python train.py --image_size=64 --crop_scale_min=0.7 --num_classes=10 --norm="groupnorm" --weight_standardization=false --widths=[64, 128, 192, 256] --blocks_per_level=3 --init="trunc_normal_002" --residual_init="none" --muon_scale="spectral" --momentum=0.95 --nesterov=true --steps=14000 --epochs=24.7 --decay_fraction=0.4
Rows from block 15, named by matrix and row number. Rows with one number belong to one channel. Each number is 128 + 24 x the weight over its row's rms, rounded and kept within 0 to 255. All counts start at 0. Numbers have three digits each. After the name is the row's rms in percent of the matrix's.
# convs0: first 3x3 conv (model.decb.1.1.convs.0.weight, 128x128x3x3), inputs 0-14, a 3x3 kernel for each
# convs1: second 3x3 conv (model.decb.1.1.convs.1.weight, 128x128x3x3, transposed), outputs 0-14, a 3x3 kernel for each
convs0.74 090:145118122134115112133109114137115112123100123118111071158114066151133107160141116168171149139134170121113141129109102126098108139116112129147115171161133144174123073096109103111108108140111077111136090139128106144134152152143122131148150162123166134105154148153133111142164169136130185180183168129131120130144137141110143136126114109120112144079057072120089097133111099114092082104135109145147127128152125
convs0.75 086:103098133121122124130122098125161172144184144144147136154106117156112117098072079130127091142156134172171197115139131134151145119131113114118104110121126130148145117157094105145104123109096120181166097169149084136119106158113106142114103138122149110146133097105170135141120144178139152153169190132120140119127155124141140123068128077092104082124106074149124129163133133148113116119099142099096094153168155
convs0.76 088:133094071111085121118125120135160132111124095139157108079141163121165145113126128117126147149142144118138113126136154131149148124127122124122120125138103125142136112129117134110111096104064111121125128152170163141162123119175093110127116113142123116106110082091133082104164108085159133100128120121138132118144118129127154136094095106126163126096112086148134124139136122141130132142121145104122115121118070
convs0.77 113:110118122129125123132123128109122143094138155092137150089097157073106164090123126154128130140113112131106086122125152129133151127130129113127138119145157124139154084133176088143182109106123129136134135107116147123115103115146114153177117154164129115102132112094132131119101137151167175185151156145110143138133146152144137159121164154115121086163129057125132148136124125131122129120115142136106163140139165
convs0.78 105:118144158129127154134139167078109131100107122102121120146138130137128137111113134127126144115116168133126155136121114137121113145132118139128137149129122155174134154134135127109114077073078132130117131149141119135130116113124116131138135140135104129155092156170123157162097073097113080098142113120121122115131113096142123094129167126165189111169164100127154114116142123121129112165144147161138141141143142
convs0.79 112:106115111130136127121131122142161150139142107165134078117122129118129119120123099104122137101113142103104118143138140140141144133131135144159128154163119150142114094134133093152160105137147116132157115133129106114117125152173131137149144112130117143158117126166113110170109118089135165102150181103131140132128147132118133130083088113064069111100103138137131122135137134146142150129119123122129130114126138
convs0.80 092:111096131117134155146155168102072081125135108140111091108127105127141138120107133166173180148142148128141152128127128121132136113125155135110140145135145159147175152150116167146119143116120147147133141136092093108086135171150145157157154158139122144136124170168119118113147138111061066093118091101120138125131152144121141130152103119147078087110091084141141140139153122160165152160142162128119102151124145
convs0.81 095:157169111123093085119122106104124108138144135130148124123115152147142172192137117110102108124128123142140146163144136158157137161161154125119126123121121086097115122115127151163158133139208103113134131116135116111126138142149095092113097091122158153108111130115116115150067102111083131128101103153118117104132128133106128163094123130105148157132133139105145099111134109122152131114097147106125149102131135
convs0.82 092:177149112174140118149125121090100140123098122139149187122123115174123093170103095135161153155141130160150166141135141139129146158137159137175174097111091113151156149179197133162147107124147116162109114133105163144133093086106099118136130147133088089104104139168114152183096127132110130142090102076141140139141145134141150165105157159116133112166120081154138140141146139131124160118111099124133140132094112
convs0.83 097:131128112134172116107111092093116128110125113130111118073085062100081072106131099099097109104112117112126124103121113130117118106106126141125121138151145133105121125136138148145114158156096086123111118108147120120161124145155136148125144118128168152125173157135163170136154145114113092130092092123142103130127125134147157143125161163149121128120071108124111133121128116120122101102112094167132097110081127
convs0.84 089:116133143120129144097133134151130131143143138116143134129153144145165167140108126105113117113118113137157128144145130115131116131122117119103079117155102106134097133131123191140095167176132101120124129132131147132077104085090183150138129111109141125124148153128158106115077071099122156105094128136115136144138119126125126128150165163112141143113096110134155158118125143101123122109126138146136112073133092
convs0.85 105:115116115105110113129140148154130106170160131159156113137147157127116136131107097091080079094095102106118124141135129136132135120117120131131141106101127093103118109126141109123131126147142128114120104103095068075083159149142158159146164162157111118120143156142127135119115080094089078109115118130132139143128127125132120107166167206127140144148161179116105118099109131097123153143148136111124122099102104
convs0.86 111:146136116129127118129117102113115113106137127125164140139145137119123120109095137127132098120109083115104097120125131120121119130128121153143128167149143151135122134107120122116114119131115124131110145123097142113090107105152111100127141129130119101109145114098146128105158151121145116100152136112120124125133147129140158145175117055191133067153099049121103093120117110135135123104089125091108144128114139
convs0.87 097:145133102134110117147129121151133093106102111131142140097130172116169149083112100115121132106115127137150156125113135136139141135147107118101091123107105120118117152111105175125100198162144122121144143131147119100135142170169110143149099108133143198197105134146165157144097028054116069070131145113127128130107119120112099125101114129106148143064106124106108103137123127161152132139146101100120097106150118
convs0.88 113:154145140127118119122106110147149162149137118135125105129127101128143137121123126129111102133151129134161147140143124141135132124131120130137146124135126094113122189180189143104141122107118083084083135124122126136137115127144142140144146166160134110139150153157139167155128160173071085125101111094143146143100091076097089074217193145180117132143092093110114103148128108140127104111125105135112085118113109
convs0.89 098:127103151157145175128137170113126142118130127123152159148144145132129151137141163134131129089087110099088088164140160170139155134117131098098096127102094126124090180212212154178174099113099105116105103136130099131106113119135120109102118106103164166191107082134063071104149111111119125130122155127153171192119140154098117122091091060135139073147141057092099124132161161092108131105105102118096101109068077
convs0.90 100:121124138113114132091114112150142109129119119117115102150159139158193152126156185132136156184137120202169125124104123122113123132117134149137114148135119158134084183189183141161173126142144103083099114107092146120116135122121158121103177126088138134185138123159139142126105142103098111115129103100106128140084121138121126140113095079096126137044128189122109131110111128090098127131115120144133103134114106
convs0.91 102:115111101109114107104103094119114132114127149121115120134181165105143152124142128161127132159125125157148142146138126148131125138125108132155124117149166132111109110115121135126118108094102139161171133139131141147135156147166152119154147123134132101130110110142158150127214185189255186191172184164126145146126149122120133123126164138089097088095088082114114118121111114131118131148108107129097128080096134
convs0.92 101:127140154137150134155144132119136146123131124134132119126138119133111121121105145158124126129113118142104117117132134143143147152141145140152150131137130121137128124141128147174135137156125129120131115135148120133133167149129154132128177165164105129142145129125156134136153114125150134108103088100097133128123114113109120148085119144112143170116164195102099107087114139095130136128103117111118106092099070
convs0.93 093:135150142122112085100111126128148135105099103135129139113104092107117113083117086164171161155168149127140119114120106107115110111127106129130114136163148103113077132104102126099125150115131126132121139179127128137066130149162126135119142151130106164193093129105138169146181130119160127094084101108113123116129133128160158144148133144143106128136110131152142120144140134148138130095122100080085122134135138
convs0.94 088:153142168130139147149144132152143114092109098084087048096090096129106116130128155126109116109084096121142156109134151086119138101107110141149134104114124141125106136175154085103122078115127186095125173098111152120142108107097111128139114164171142155176162156170123175155125140081143127092095091087107135135095129105126123112165083133131100140171173187158158144126120107130118090123084129095110154118129134
convs0.95 106:120122120122115098090107121173176187134137148089104134113122119135127108136122122116121143102122128111132115167149141145151163103118127169186174132137155114134153108095106122145147120143151147104113116103135114116141105119143117133152127130103150134158102110150101129130183184170130143168139153132143162159148157138116134114068091126073077121145156176131140134147155134124127132161157121130133117116124126
convs0.96 091:104096067123129083132142128103114135114116134108110118099097123139137141145176187150116139134094080122114105115135131134136144117133122096122118120096090116114129095112153135120143130109084100137111123146129107144147142154183170142135153134148157137148149132138095120135123135144133104104133102151170166165155164183129140136139131136109110130103112118143142114132134131120140161088117130121093113120122124
convs0.97 108:121132147130128134145131134162139114144121110126119126193154106136124128081121176110087118133122133130149146127116129142125122133129117102106115111154114117170126122108132098085097138136100108123083144148099108133129117121121112127114099103074090097090112118120113105099146077081188153093153149142157148140162176152170190138058048113059076112104106133111101126093130159107144143118129102197226131146158111
convs0.98 117:105113111116118112124118106172165144210192132187175113121119115108109107125134132160165163155153160114118135124127129115115122138136140132117104139122112123130112154135108129112106122117115112120114133121111120122124139132115134122098162156148090090114110123153106103127165145119155182178135194184106113116120118109133128117106112089069074074058074083151156152121121128121121111110099111099100104116129111
convs0.99 092:111111082116108116108124094145129129103107121088109098132091058101089080115123134110121111103127107120129123157140105098100092096111114119106136111100117106142131136168161080088094092070091169102124139120107162135108157144153145165177135168177140134112123132120127152145085115156149142129177152111126114120156122111117105105137139130171181142130123134136130132118109111121123100115098061121147124115118109
convs0.100 092:120107127109119138129136139177153130160133102137146106111146131126175136091126106141159105143149083130150129132142121134147107124120111143121131147132119112118108088137101134168108149138078093121160126127169121120146178169183100124133079120113161151160103138140144153139173155153167102079150126120164155128165171128143187144140138144121134141108094093154128101127104114134096105104100089160171127111122159
convs0.101 093:130152158119136138140171170156148111130135115098127145135122115123118110149160132112157176150152161099101082110138154102130137121149156113093127107081109107100076147171164175193197162135176126131116128120126160163145190179154125147162133163175146172136127182152118167166100154188192133136149101088117137149150146163157171138171145159143072095168128116093115116130131139122132163123098136138109111176134075
convs0.102 090:089113132089096108100088092132149168132137179135136167115102125127118094133113095134132117129151171174147152116103096123116128112108102091111100104114139105075090094093074122148129103121156161141139122116114093103118177181196115101145131109127117117124154121165190132142156137135163147159184124100152153160107145137122158156139146125118136125140136114115103111147127123144115120149127110146138127133097108
convs0.103 087:107106115123114133104121117123128120147153132149136125096102164082077103133084098115151121140134150112134122125129154130133173133130145123130090094110123126125110160141139117130142139152160171117132159124164153134178154151138145124115121075091115149151138118131154151132106159156121172166145098073150123107122116141172136145140136124137137104084081059114132118119133127148148148162115161137102168155138148
convs0.104 117:125136138125142132132134113126116100127112100125122105090104160091095160103103142094126165098135156115127125122113107119129133120128122085099117090145170088122136157115064169127072149109070085134199093135200069122173107106089112114092121131125100118091128120110138134144095135145110185214110148165102093139100129156105128121054103204082161243060119202116141135109137136111116135095139168096124156093121147
convs0.105 090:110135176144180141136159135130121150138128149107135156125146124172132132150118104143154149165129109128101111116123132127118124132126133143152118180137131175120138141127084125111097094119129145105125134085123127143126118138163132170180156188178070118154081130135117146121132142115148093131118095127116135123120120102127109091124081040128080085147100133144138121115136134105101122138115133167127158126117132
convs0.106 103:141118127129106119137125130112117099136131128129117138126125128131114114145155148094109115088094099096104090126122122118121114124140133104120113088089094082096101122135139132151147144147152116119122098098099097105115135134138117137148107138148108124135108143171121138158098099128108118105116113109096102106102114105105135132085057093075066086094074107143141136129143140114125119095100098092089110095114115
convs0.107 094:127126120164185174178195177132123136133154155155139106131140095118137095136121103101140143130152157127137105129140128126138128139140145144115104130124113118123104142108113118124121123160139132137145124126118156111142129155179138144146126138141122117142173186167120136104102097120077194170186223183143140168158124148149147168055088109087096110098137105140141118143158113158173122120141140096114111112098162
convs0.108 084:121133107124143129155124140123110125144122147153123164117172127112126093103141106135117111132150102166128143128135140130142125129125121136118123145112109111067103099131122140155141155163167167173138165145128154116139133103082112103111141130130133103096128137108163141129121161131113139135135094076158147110185145116141124109125149105130153126123119145116114114130126121131133135064133141078137153149120158
convs0.109 095:123139155137165164108121143114174124118115085134141137091154101097122125106155148077076104125141116103106098116116132122130112119116110120168137154166073115136079149104126176146173128120138157150085151134092111127121124133126143138117168147126129139120130148134103123134153189020214216098154113087065103095112131108112123127118080097170135134182138161134155143142152118155145130131172151165175123115131112
convs0.110 112:142124102127121099110110113111139139100125141098154154119109118113119135128114142085118135082126155079135179130122116126127141127133143119138120116099100123109106120099105102098120092090118144109072137099065130092085142164156097131144099148180083130155080146159091178201129201172143132151116124157124124123117115137107105132132081079157096092141072081127091079132115109127130125100117132108146119129151112
convs0.111 115:119117103146121103132124131153154130126120127105103122099146141113195188136208172112134140115127135100113118129110121122103117130112119140154130137144135118128137144131140141137135133113116146144151128110106125130118136130121118108104082073083148161160128145147104111117092121105065099092092168145128120120137118119110102124106104110080087087126150113119110086156117084167135116150155106146139105103125127
convs0.112 104:123130128109142147093135144101103106103102111116114116164126098169134097172162114104106130120090086110090087107132136123144152111132129158109082149119094109085077118122086105154177117146196125139118131159120113140125136107093145141126101094103104125113089117128090091113161132154178121171165119138144134129140143144137120108134093079142125108146107131091090101092114128112128133151109090143110100108091105
convs0.113 092:144124157127128159090106151133174173131179190127144165124107113145126128148139122106085107132100111173144125125131155129135135138132127142116114136137144117099104103104141112123182125132179123148131126133132096127138129109094146121081181148091126132137152137126141119109131092109103091113115111117125144176135152182132144158149178123160217171176182131150142156139132155107121145136115122137122137142122135
convs0.114 102:107113115113119114125132135129082084097074091102107113127120115121099120129118125101101105112134138151172172116126125107110107103105097134125110136146124133150149105125111121140121101113099166147118118120124102107135102115117118139136153166160100111111121137127140153141125116144109090106130086103112105115094095115082096116050085106090099112115108113118108119098105117111125119122098073111112087116117107
convs0.115 097:123107107126126095115109091132132128129146148163150149156174140150149149140108118102150153100150154124143144156156120157139111149130103131137133138162164136142150093113100155149139153149131145149114133131138132128130105122122096120129102126137125117091133133097094121107112149160134154126122141084136115112163139123132117115121125090175185146140146114157138127163136119150140128110141153116130129139119127
convs0.116 104:146164166130146138121115096108136125101135100118126111104095104090084087129146137084097088125124119163178171106134130114140133121131127119152137103138131134140155153124100161152147102099094134152148134152160157162162101126130104128126115135148099098095114128093147120097113139188144100113130120102141120099147150132121129141161138124101109095094107096122131143119137137148155138134109096136117107132131116
convs0.117 091:124115095122144109110125109147170199126141141092104122095135153120152166122124126128149137140148121112147144133135135125139135146138146099123136141158141070090087124086090133110119135118121132109124174169160179164121149151136136130105124107086130162162122134127127145149114142122122141128114117155126139145134133117125111108157144182125114170191150200119135132136154132147143143114083092105131130120149097
convs0.118 098:152173157175200163179198180156142144144131157134121138130103075145131110114112100119133138129129130150137112152150126161153141161144140097106099118157152116148160147159154146162162175169177153162135156163147150147153166157162185173177177167165168151141180139138179140134122139125118147145092132124139139146152145142158158157140144119173180148156165139119125120127132125123126130133143142153168149163159153
convs0.119 106:107094116118135141128137144163143151149185165115126159093119113145150146118124118144106109129119112154133127129126117141146128137137131142122133144177186147165178112110131117095112135124113105135123121131115116121114147176174147171168102125134107114115125126132111064105180151140168156164182172170119108116138124137139138145078073071123115095152155128128143134115140128132151137127119143139147141150175183
convs0.120 107:119115101133130118125115125089122139099117149093086134142134101143144107139172125121129135136130138132137143111117121120122120120112115089076078122111103136141102161142156143121131130105117185153128198181124226165070091127137122146149111118134093127145126118130116096119120139094120163128128153144116109106126126126120121126179169145193174124119092053098107102110120111110115113181136122190164119195150084
convs0.121 108:147155153159163158155159153090087107129128131140141142130120133155123130154146127122126106119121121103113132127130120135132129136136129168213213156184153149154128104094077113119108101110121105116113110113104138120121116102082127104083146120104071067071105099092109093086208217202099078089130085084141159186128136146116120125141134122116126136091107151127149146124141140120136141139173171101124124166156158
convs0.122 089:136119111101099105115109121150117096140116098157157139167161137161138109118110119115106133139114140101134136130137125163178150128137133142155136140140108129122113132153162179174140182156121105147171112147136128117112112103108122105115120128126111105119101120130088115091144123113098119139121145105135126159159146160160150141115146159133143148116103136141124109126140136135117110153163145112137100103132115
convs0.123 088:101146135136127137131120121118129145128121100102119105136142120107094093082105116141120088126148123144097077130136144128110137125130125182174179164166175144130133149145171094094097130117101120132110132132112140146141083094104104103107091122126077117126124131126121113118125108145136103097134133159143174152132165149136131107129107133105107122075097094149163144172175159096113125120128121146138131157142143
convs1.74 072:122087119173127165135126170144139152132119137129117159097113087142163115159159136140125105161125113163124088140134145144149164099111119135164135141166137156174162118146134166198165135170121081075074121159119113144121119134126139146122098110093167161168132110121126116119101105103125110103114118093157152156130134153140144144139167144143172130130153123174162147154169163115110107177196152121118095114120110
convs1.75 072:153104125157102149180136166102099147111126149123095131120174156126162124095120075130112113146127115138146136110120141131130143125136110157156119137150149159162171124146097158182117111137076094092119121146133142172140117118103127123116142143140131120125129137151144140130154116113111117098094127119125104117133103138119099116137159142117171148093139120095112127114152153098116130155154129184185135147130126
convs1.76 082:124114115158122129154114177172142147141103133125126175133110084142128129124133147158147146160127142174156133169110161156145168149112127156171159165160140122133118161192130138153118135165107103096099159138130135106102076104110095124123094113128157124101175138124138097099151144116146129095129129109101143106100115137095107099116118111105108091108117093155154136126148119117151110165188180122141124128129124
convs1.77 128:100117123116119091101114074152124147163144167127125173173157168101132167078103169158162114161188100149183120165152142167092133147133165078091127098090143112115120131130134138160163104135132155136106157125085129133133078092100092138157117129116129123136129123138156158167143095080161131094134130154094104116118123147135121137147140144141126133139134145106087114135108138155141148145147134118126120132107128
convs1.78 108:104131139131140161157148150153130116118127150101120119153162119133157113135145125131105138139100128160124121127143149124206176124182121115130100113156123087146115172154169188139132152114073151135123135126101143124099138166126151152108131112111113102142123095137153109149141135113132169122123179120154146117152104106138131135136110132116086117120090112104108127132116138150120123104089112112073103124088128
convs1.79 131:112108136132081127126071094143171117091112125078085095136156126111149147131135148171116117162135108148141105162103102134100136105086129081097099085103109126115113126143165124136150124114116166127118149136126118122112101140088094130056101101049101132150107162167158162155130144135115157137092146150102084133127112137128122119135152156121126138149159132088125132112115123127139121117160120125138132130125140
convs1.80 070:099101132106101097172139120162114101176122109167128131131143148127141146103112084115115115121125127129144128167134160152148184160150169116134110107105070077109133101106098100108097090108083123140153126152165133197182115082093130109095130135117115124133113153163136148154137132104142158119111127095110127145084077099114093107145173145160172146161173146095086063142112096119102090129158128118166126154182157
convs1.81 072:128123112162124137125140148109112143135103159158155176127126118111106136134135161131130132133141151139127150077119145102128133096106119118139159122108114116136116119123121141158161133132150113103123138140138138112092139151148134129128133107109100126135127133147108104118124127138107121138104090104100120100087127138144126142124125114138144126128133124138130151139133153121129148148154171135090131152123157
convs1.82 073:140064061149096114144116137104099113128121125125119113115157136109142157066093132102135155126117122145119122109111110119128130129136128091094076119117095111127110102116133073114158139149166125158156133131117142149119117103082100084094143128131120121128148127127163147139124110125102113145118131136129098110137108115126125143134142141156154145168168170145143154146135122144113108105120116184184152129128102
convs1.83 076:128110124111146133142121124128123140115126114169130132104087114132130140107104144125160180134147137158159137146126109172122156150140156137103105110109117125110097109120117129130119134127135152135141178164178133111123086107124108114117091105083139090063134111096100081079102100129110079080117101079127141125135141120150156135122112100122127118108101104113121108105107084137143106135115135123137178158153148
convs1.84 079:142123128128117144122122140138152160113135151097098125169156152122137125079098103136123142178108120142134135130113137114139173143132112096087111115113109110135162095077092142135105133151142132115106125153161151154130128147149129149156131152162133134118102117095110137111108118111121136151115143148127104087149142095098066071132115133157129136109115078067097094098114119151166139147130137167173124128136131
convs1.85 128:124146134128123100124118104110090102106090114122128130126112101173145106186155125121105122180136139200161148195133121168140123120111111130126135121121133124138134143132108116111102097096088155132126130124090133139097100114105119124114147134118158150157185169170160152165105137139141147140139129125129153117101114094117123088055073085067098105074076068132144126138166154135146140134145134150142120112104146
convs1.86 133:099107079109118099104118099123150126130154124104135126132131097136103123122096141142125128120116105122130099155108098141106111127103105091064105089112092099109091136099120126101125130113113139136140145131138114078103112102090122134116124143126131124109128107097135114075109127153134121139151139116149146144132144172151175189121105106131137150114124137122133114141137136119142123157122163126096163083098159
convs1.87 077:154159182140120163138130152111091116139086094149096085120157181094124165097100147103084066176127091181165133118114140157174185177181163134162149091115122116111088059073059113139096108168138089086081109140128113154155099118129121142156128108118117100090112123111097110117171168168153192177120170145127148137113127132093098120128140105132143113130147116127119106166142121137108091134133091128140098123104110
convs1.88 152:120123120098110120110135128110126158128109112111123109138134117108124126079106111120093122190114106182128132154133087139115092133104121142146163151141145084087141116115098121132120132160130125137159085113141141160142126135146151137152142133138143124170136158184134147129155161133130127122150134144126126115129142116088104104118102104142144142132125128116132143137162152129155142097142135116156107179164118
convs1.89 081:106086084098091097132120111126111108128108120135089116160167151101123120092099093149156145143185157118168140133123100129135128128128119104135152107129127105143149065096083070104104078124133131120098145165143114133121163169161189193195168169156108130144116136136125113130130153136144152162124143148142151172108116130084070090144132118160138130160138125138132135155133130155136148137146106178191143153144136
convs1.90 100:146143135129128116132126094163133149145166146102155148123107078127129095125153155131093047182142051150148082130168135119173155108159135136142135147144131143131125076116105084164140089135144081121131087149130103159149108120138128102116121114141100119131105137139106131122110158165130134123161135112136141119137127131130116146149167175133165185142162177136132119118124135140136150101137135109109112104112113
convs1.91 114:113104103104095110084102123190187153151150141105131109109115100143145135116142150148177165135137132146152154112136141136166159132161152119098104142145138151174135116119107123112100088097094124152147135162151146154168169142136177145122195173164106126126092096108092106107110129127106091102102116128114135167110117137100087096197217204168198200152163147120141153090113150081117151139131115138131134131145139
convs1.92 103:156124104144109081110107087135144157140140148151155165128116100130109087125104105140135132141106101133117122154136098162110097129112119131133140109119105128153144148153157093125139118154147106092099120144126123148147130155158133138142144135127134127113167167147151157155139160158127127129119142141123112103128108091149121113122139148136146156166164153121155157123156165141161154124123116134127114143112116
convs1.93 068:187144108140106141132116110148148141124143164163185166124118120124124133132121121096053093125078092139095081115127112167140120156155153153135137083083102110117140131120137138134141123134148101115123141152136143157144127135122143130125099096107123104082116097088084105096153142133153147126136125108112090095078094140073104123163154155164160147126119111160131118145113100164125121148130124155169147144144118
convs1.94 069:133157097147158092146134137131135122145123132120125147102130162138151150151171149108115106160149153149155143130155174118156149113129098113114125123113109135094084159141138135120131112119133137125141171135135153144148139132138116098099103086098099107118089116132073110124129149141110114107111079106165143094144140112131130115103100081105118109114134117124133093109136115123125128109129107119128119137127137
convs1.95 111:106119124105144161105122144138127106113139143118111146117138148121132138130139107081110128115142160108110128138123120176148114171148136135131119138117135112100098114114116111090101150152149161152171139098089143120124132143145120140144108136125143130144090082117076076100108118114118118096140148130152150149146134131136148131109124120123124126134125123167169131137115107138096099106099105107120163139139176
convs1.96 075:163146108174127112176126142098114141092113138106125139073112134115137155119131151124134144137140120125121146117158135128163136083102106099094125134136111142141119123144137141148140115129112102080098115121142139141144145128074142124062117110077094101129091109138089117132121125113142112118159140144114148138079133124093101098136156138132158139101118129136111118138112129122119132177135113151112131145115129
convs1.97 117:126109118113105135094101122142128131115095129121127114147181149086126107124146124138143141155115120150121096089084111077115145126151136101128111089118144122127157120113126114157167144195182168133127145154131106154154138172187138180136129139115122151139097115112121118124125103138165157127186182117095127101098089084112116140106135122128183147123185164121123086138142110118073092128120084142163144102122125
convs1.98 126:180155159158144160172183181114108105109094102126123137091109096122137105129134109149173185090108124076089125117097108141134137145128115149145116131119094135145147129131141151128147155153157105083101088116123100128141085074083100102126153169173144156138112100081119128122121144131072101117076106122117118135120092096101108124151137138143121111102094088139107110123112145097082104145152135136120104111119133
convs1.99 071:147136105124125123142148148140144133125122147122130132136109148134121166140135165122085125157131168145117169141125128167158143140120085097125127119123127096128112117129129138135151122111148134125135150136139156112120140133103124118104134111092111110115144106120134121114126108101119123129117094124166169130164131106150128104142127125100078070116102089134120106135143119136133091120118154172117129125088126
convs1.100 083:135100100162130117163150184121150138099098097124112103088116074128162118155164141157141146153115135129106120099116122141120112130094070090139168124147157123148142083093101109114134141130130132106143137129151122118137099115096096110106110118129126124105137124118109134109149114140147115118138104107157117147141130134140161126167170100159141107130115100102134129139173161107140129150138119155105103153130157
convs1.101 080:115143150113132140151141167116126145104111124112102090121121105132131113136137089161159149162143145170142144122090091128130112120141131068086094126140160135142154087095109098111122115117110140137120121139159162142151145174162102129150111118158103086096147133127142134129162151156120120151130125174127120125118139148080120130162157128110145122091114097128106121126113127106121120161166095171150094117127092
convs1.102 073:196184157192196165131169141137126154122116111113091088086098105141151128202190151125111108130098097134109107137130118122151154124137118118094118134099130145124145126107096123118099155157139107127136111128155096105143113132143071084105088104140157138122121118139094088122181160148121125112120139142103128118128124132109088095121118146132139145101084071138111072132113076137142104138149113123133088148123097
convs1.103 067:121137136132123133165144129129127115148115126145113107122140123126149092133160104195150138180141157198148153101133108090134135083122122102120111131172144152170160120127127138134119104126128090102119147154135194187133158162126137102079118101116083089076075123105058113117156124112116108132129107133135166159132149173134110119141146114137112117129106127081087085100120110076119131102134123117135117148134116
convs1.104 125:093117158118135144112148138097135142140151124167133109101177137091188132089166131129124133095102136097113134117121140133141135129124125075091109066099125118155149144156157132138137137137145111087116132113127146151129071077115114112141122137144128133125111095106093067091112105180136089140172107126179146120178158166166197188117130122133147126137151143109122107133118123131093114117142152160150132132121132
convs1.105 073:130107090101102098125121108123107089113101099124117125114128125124146151130144158126142150138129116117119095153123104145133136096108134078084064116123081119134125173166184166156143165142106095118075142189136147178135123113110120101106142132130094106128087138155107166155153153127108109098114128120166178194121140173126135146124117088147155126123140132106078117096078120115099092099119133107138158103109124
convs1.106 132:112115107150141116126144130123117141145140157140125138076081093114076081181123106154160131170133121165124117126150149107145142126130114130123119131116122141124128155161127158154120129115115106109076119161130125151136112110068109112070127134098082104158103152208129157193155143132138148137105109123118137162092101132072109125134121137122111111130130110137101085159142106148148106145141126155163145133145143
convs1.107 080:098079086092090120080112153111123171114128139102091079141079114135102108146135109110107134144106137164104114093121128094119162119119134122131137160164155134139134120125130113113135138131129100103110170163132174132105121115084100101087130128127142143158142129144179151153117104098105090131154125153157181134110111085104105112126156147143159122146159153095075139130139168103119136170136136122093080120113108
convs1.108 071:159129106126142123133160151100111134120131131131120110123157163116160191093135187103103093184134111120116107149140122128137140098096106149149126171140097160137097110127136139143126124116083094119114117121104138160141130103118133121100150111117138094145114109161135142166122141128127124110131123092163146154146133129121120131086118139057102116085112124076097081114149133134167125133133113141178155143182163
convs1.109 092:133097113143130128134118122154131095104134156108121137113125114146162162107141165141119113147130128167127130152125090155138129142150125128102107130135124110110136102115110103074061123089066112139126119164149109202178141170155139162162156181181147133132144121105098127102174136111161110079147153119103113137125145158179154169081101094106121122113138153107098064092089113104094124097104107096145130125190120
convs1.110 118:130134155120125127100113136163139139156116113150097097100074126152116146144100133105127120131158133124134147145106092109109142091127161119108097117103121138122128111134120087119128068103114127117086142119093165148104117141143151136112173142119083122178101125166118107148136133104103123135081127124173177169151138139131122112144147121149136123136148139119102119145138126137121138138114135142132144175176151
convs1.111 113:118081130108092144128127125116154146123141108149129095096085119103095122129097094160136132118130129104117129135126126157108125150113135108145152130163185103141149127128131144134147144133171142168160114156128092095113145143131140153145138140144164146134179139139177149132110138170129136151131135162134095104150138122137108092139136131132124136099102116134134112161135110172153124139123091144103097158118131
convs1.112 112:178158126133133128105126127102110124104120149146134174093146163126126167091109176128170140113144134148155169115160133133149131098093121131117106140126084116126091088110127107145169152179175078094101092124135105099105122106112113120127119135113137164171140166164108131146171128097146139093146123100146133150117114124124143173114133159131136163155149167146130157121119164152139137112146134123122118134096106
convs1.113 088:129165131097133104075096063145111113135114119113087088106124119108127133117128123095094111148135148124131149078110122096112130071122126130113107076078095080092115137124106122126122103121148111117157123126178105093140135103152147129135125137150100122118095125119127135133117135170113147145119151146146131141134146150100114145090077100101073088100067084120127122109136129115112100128141135133164142113135143
convs1.114 126:142135135153142147163158142133165129121144123110121113154124126131090105150109112105104106112104122143144155146130111147139109144131110137123134138121113114111119155149135147128124137125115124132140118098093160123111172153148167143125174146143114140134113118115120121109106140173099114142096098107126143157109126167104126164184179163163161161142151162101122138114134142125138128123107120103095125124102161
convs1.115 080:144125107171144129135104110141115130124100116145151140145111106118111120146134151134105092158130119132104117128125129127149163139148111103109088082096101113125120075095123103113133128138124137123117148151123138131096162200173162179162113125123148134133136121115116123140126122137134135129139146144104133114096116117115110124090104096127111105121108083130109110116093080170162128131143143137137129138143139
convs1.116 100:106109105117125106079098082126124120139126113118093089148132152141143155133133120069072090123126111121119107120151148121133133131140121124144126128137108114123117129173164130150137098134122109119125086097103104089092115127125119132136137136138161155146145148154112102117144161157111121109086082086112107103130102108123086093117141136109137135112129132124106121141116121117122122107140126141139102135128128
convs1.117 079:123113122148133119141112101144139131124139115091106115119114118147145150124158152140131111114127094112118109137126124140136113129133115130135136122131135074081129106103091111117084127126097126131123137138123116118114098106107122103095111093072095091088105105110127137129122127121114110129128140157114092115086090142155168188094105102091083087069059058129134135093100119119107133128137153108113150097108147
convs1.118 112:108105113113116115114099103124108131140114114151126129138127146125117111086106118142125139146119146159154150145099054159113082158138122137152133111135140104123136127116111122113097107111107084110113128155135105106083114108107134136095114126097113129138183182157201204184115118120119150128159176140111116138085070119094085117072085104106108109131134137133139152091113142124119123162126117144106112139106130
convs1.119 131:113099110120115118091126108138146120150185142095129095110109120124137148120125133139148159120095135128114157103132134121192201109143157118094092116099081109127129127108103116093082090065062107132116115154151103117140140127126092095096075075084103126149108125142115152165139139150112117131090139173144178206138141144110125116108103099114112121143138133099106101135146146127152152130147134106119094128115112
convs1.120 111:140133139137145170138148164127126136103135140103166159109131142134141126148143125159129115135105090122116109165145105160147121181163128059082134103124173141132184100077072106099084122120106133130101110111091131108099105135096115152122124148127117142118106120086090090077123125065139162142141165162090117139126134145131147157072103133092120133120119101136109110120101100131108105161139152123113131118110116
convs1.121 150:115122117095115134096114143103098095123109118136146140094118117148156153125121132107126133113134156104117157137133136118106117122112125122138152087100116116127138164157162147125140109072093138163177082122112100134120143142131142145131157152138177167155158141135176146128142134115134123112142158142131112100140142128136130126107101098117106102138129121149157161125118114127137129091114126094134149140190186
convs1.122 071:138134164152132134124102091104121153126125124096094088120115117143141123118135117128144098142145087108123088094097125095127133088150154139154151145153147105116097109140143103145138098125136125131134106120113072098127133121096159148116150130093139137125120099105102084103098141153112134162153166146129121120088093129118132162082102097081089073090078059157166114148133105151122079129130133093091133111127172
convs1.123 074:096107091104106130098101100143122124154138165108101096131141148154160166142136151174160120184168130143155155100120112107156148075109145112124119106123113088095101146138138120133148080084102137125115120130108108115078146154140122128127108114131110086095098093095133147138100114142107090096152135106113112126128134145080120136117121108103136118130150138118118082137112107111077066084116138131116101181153134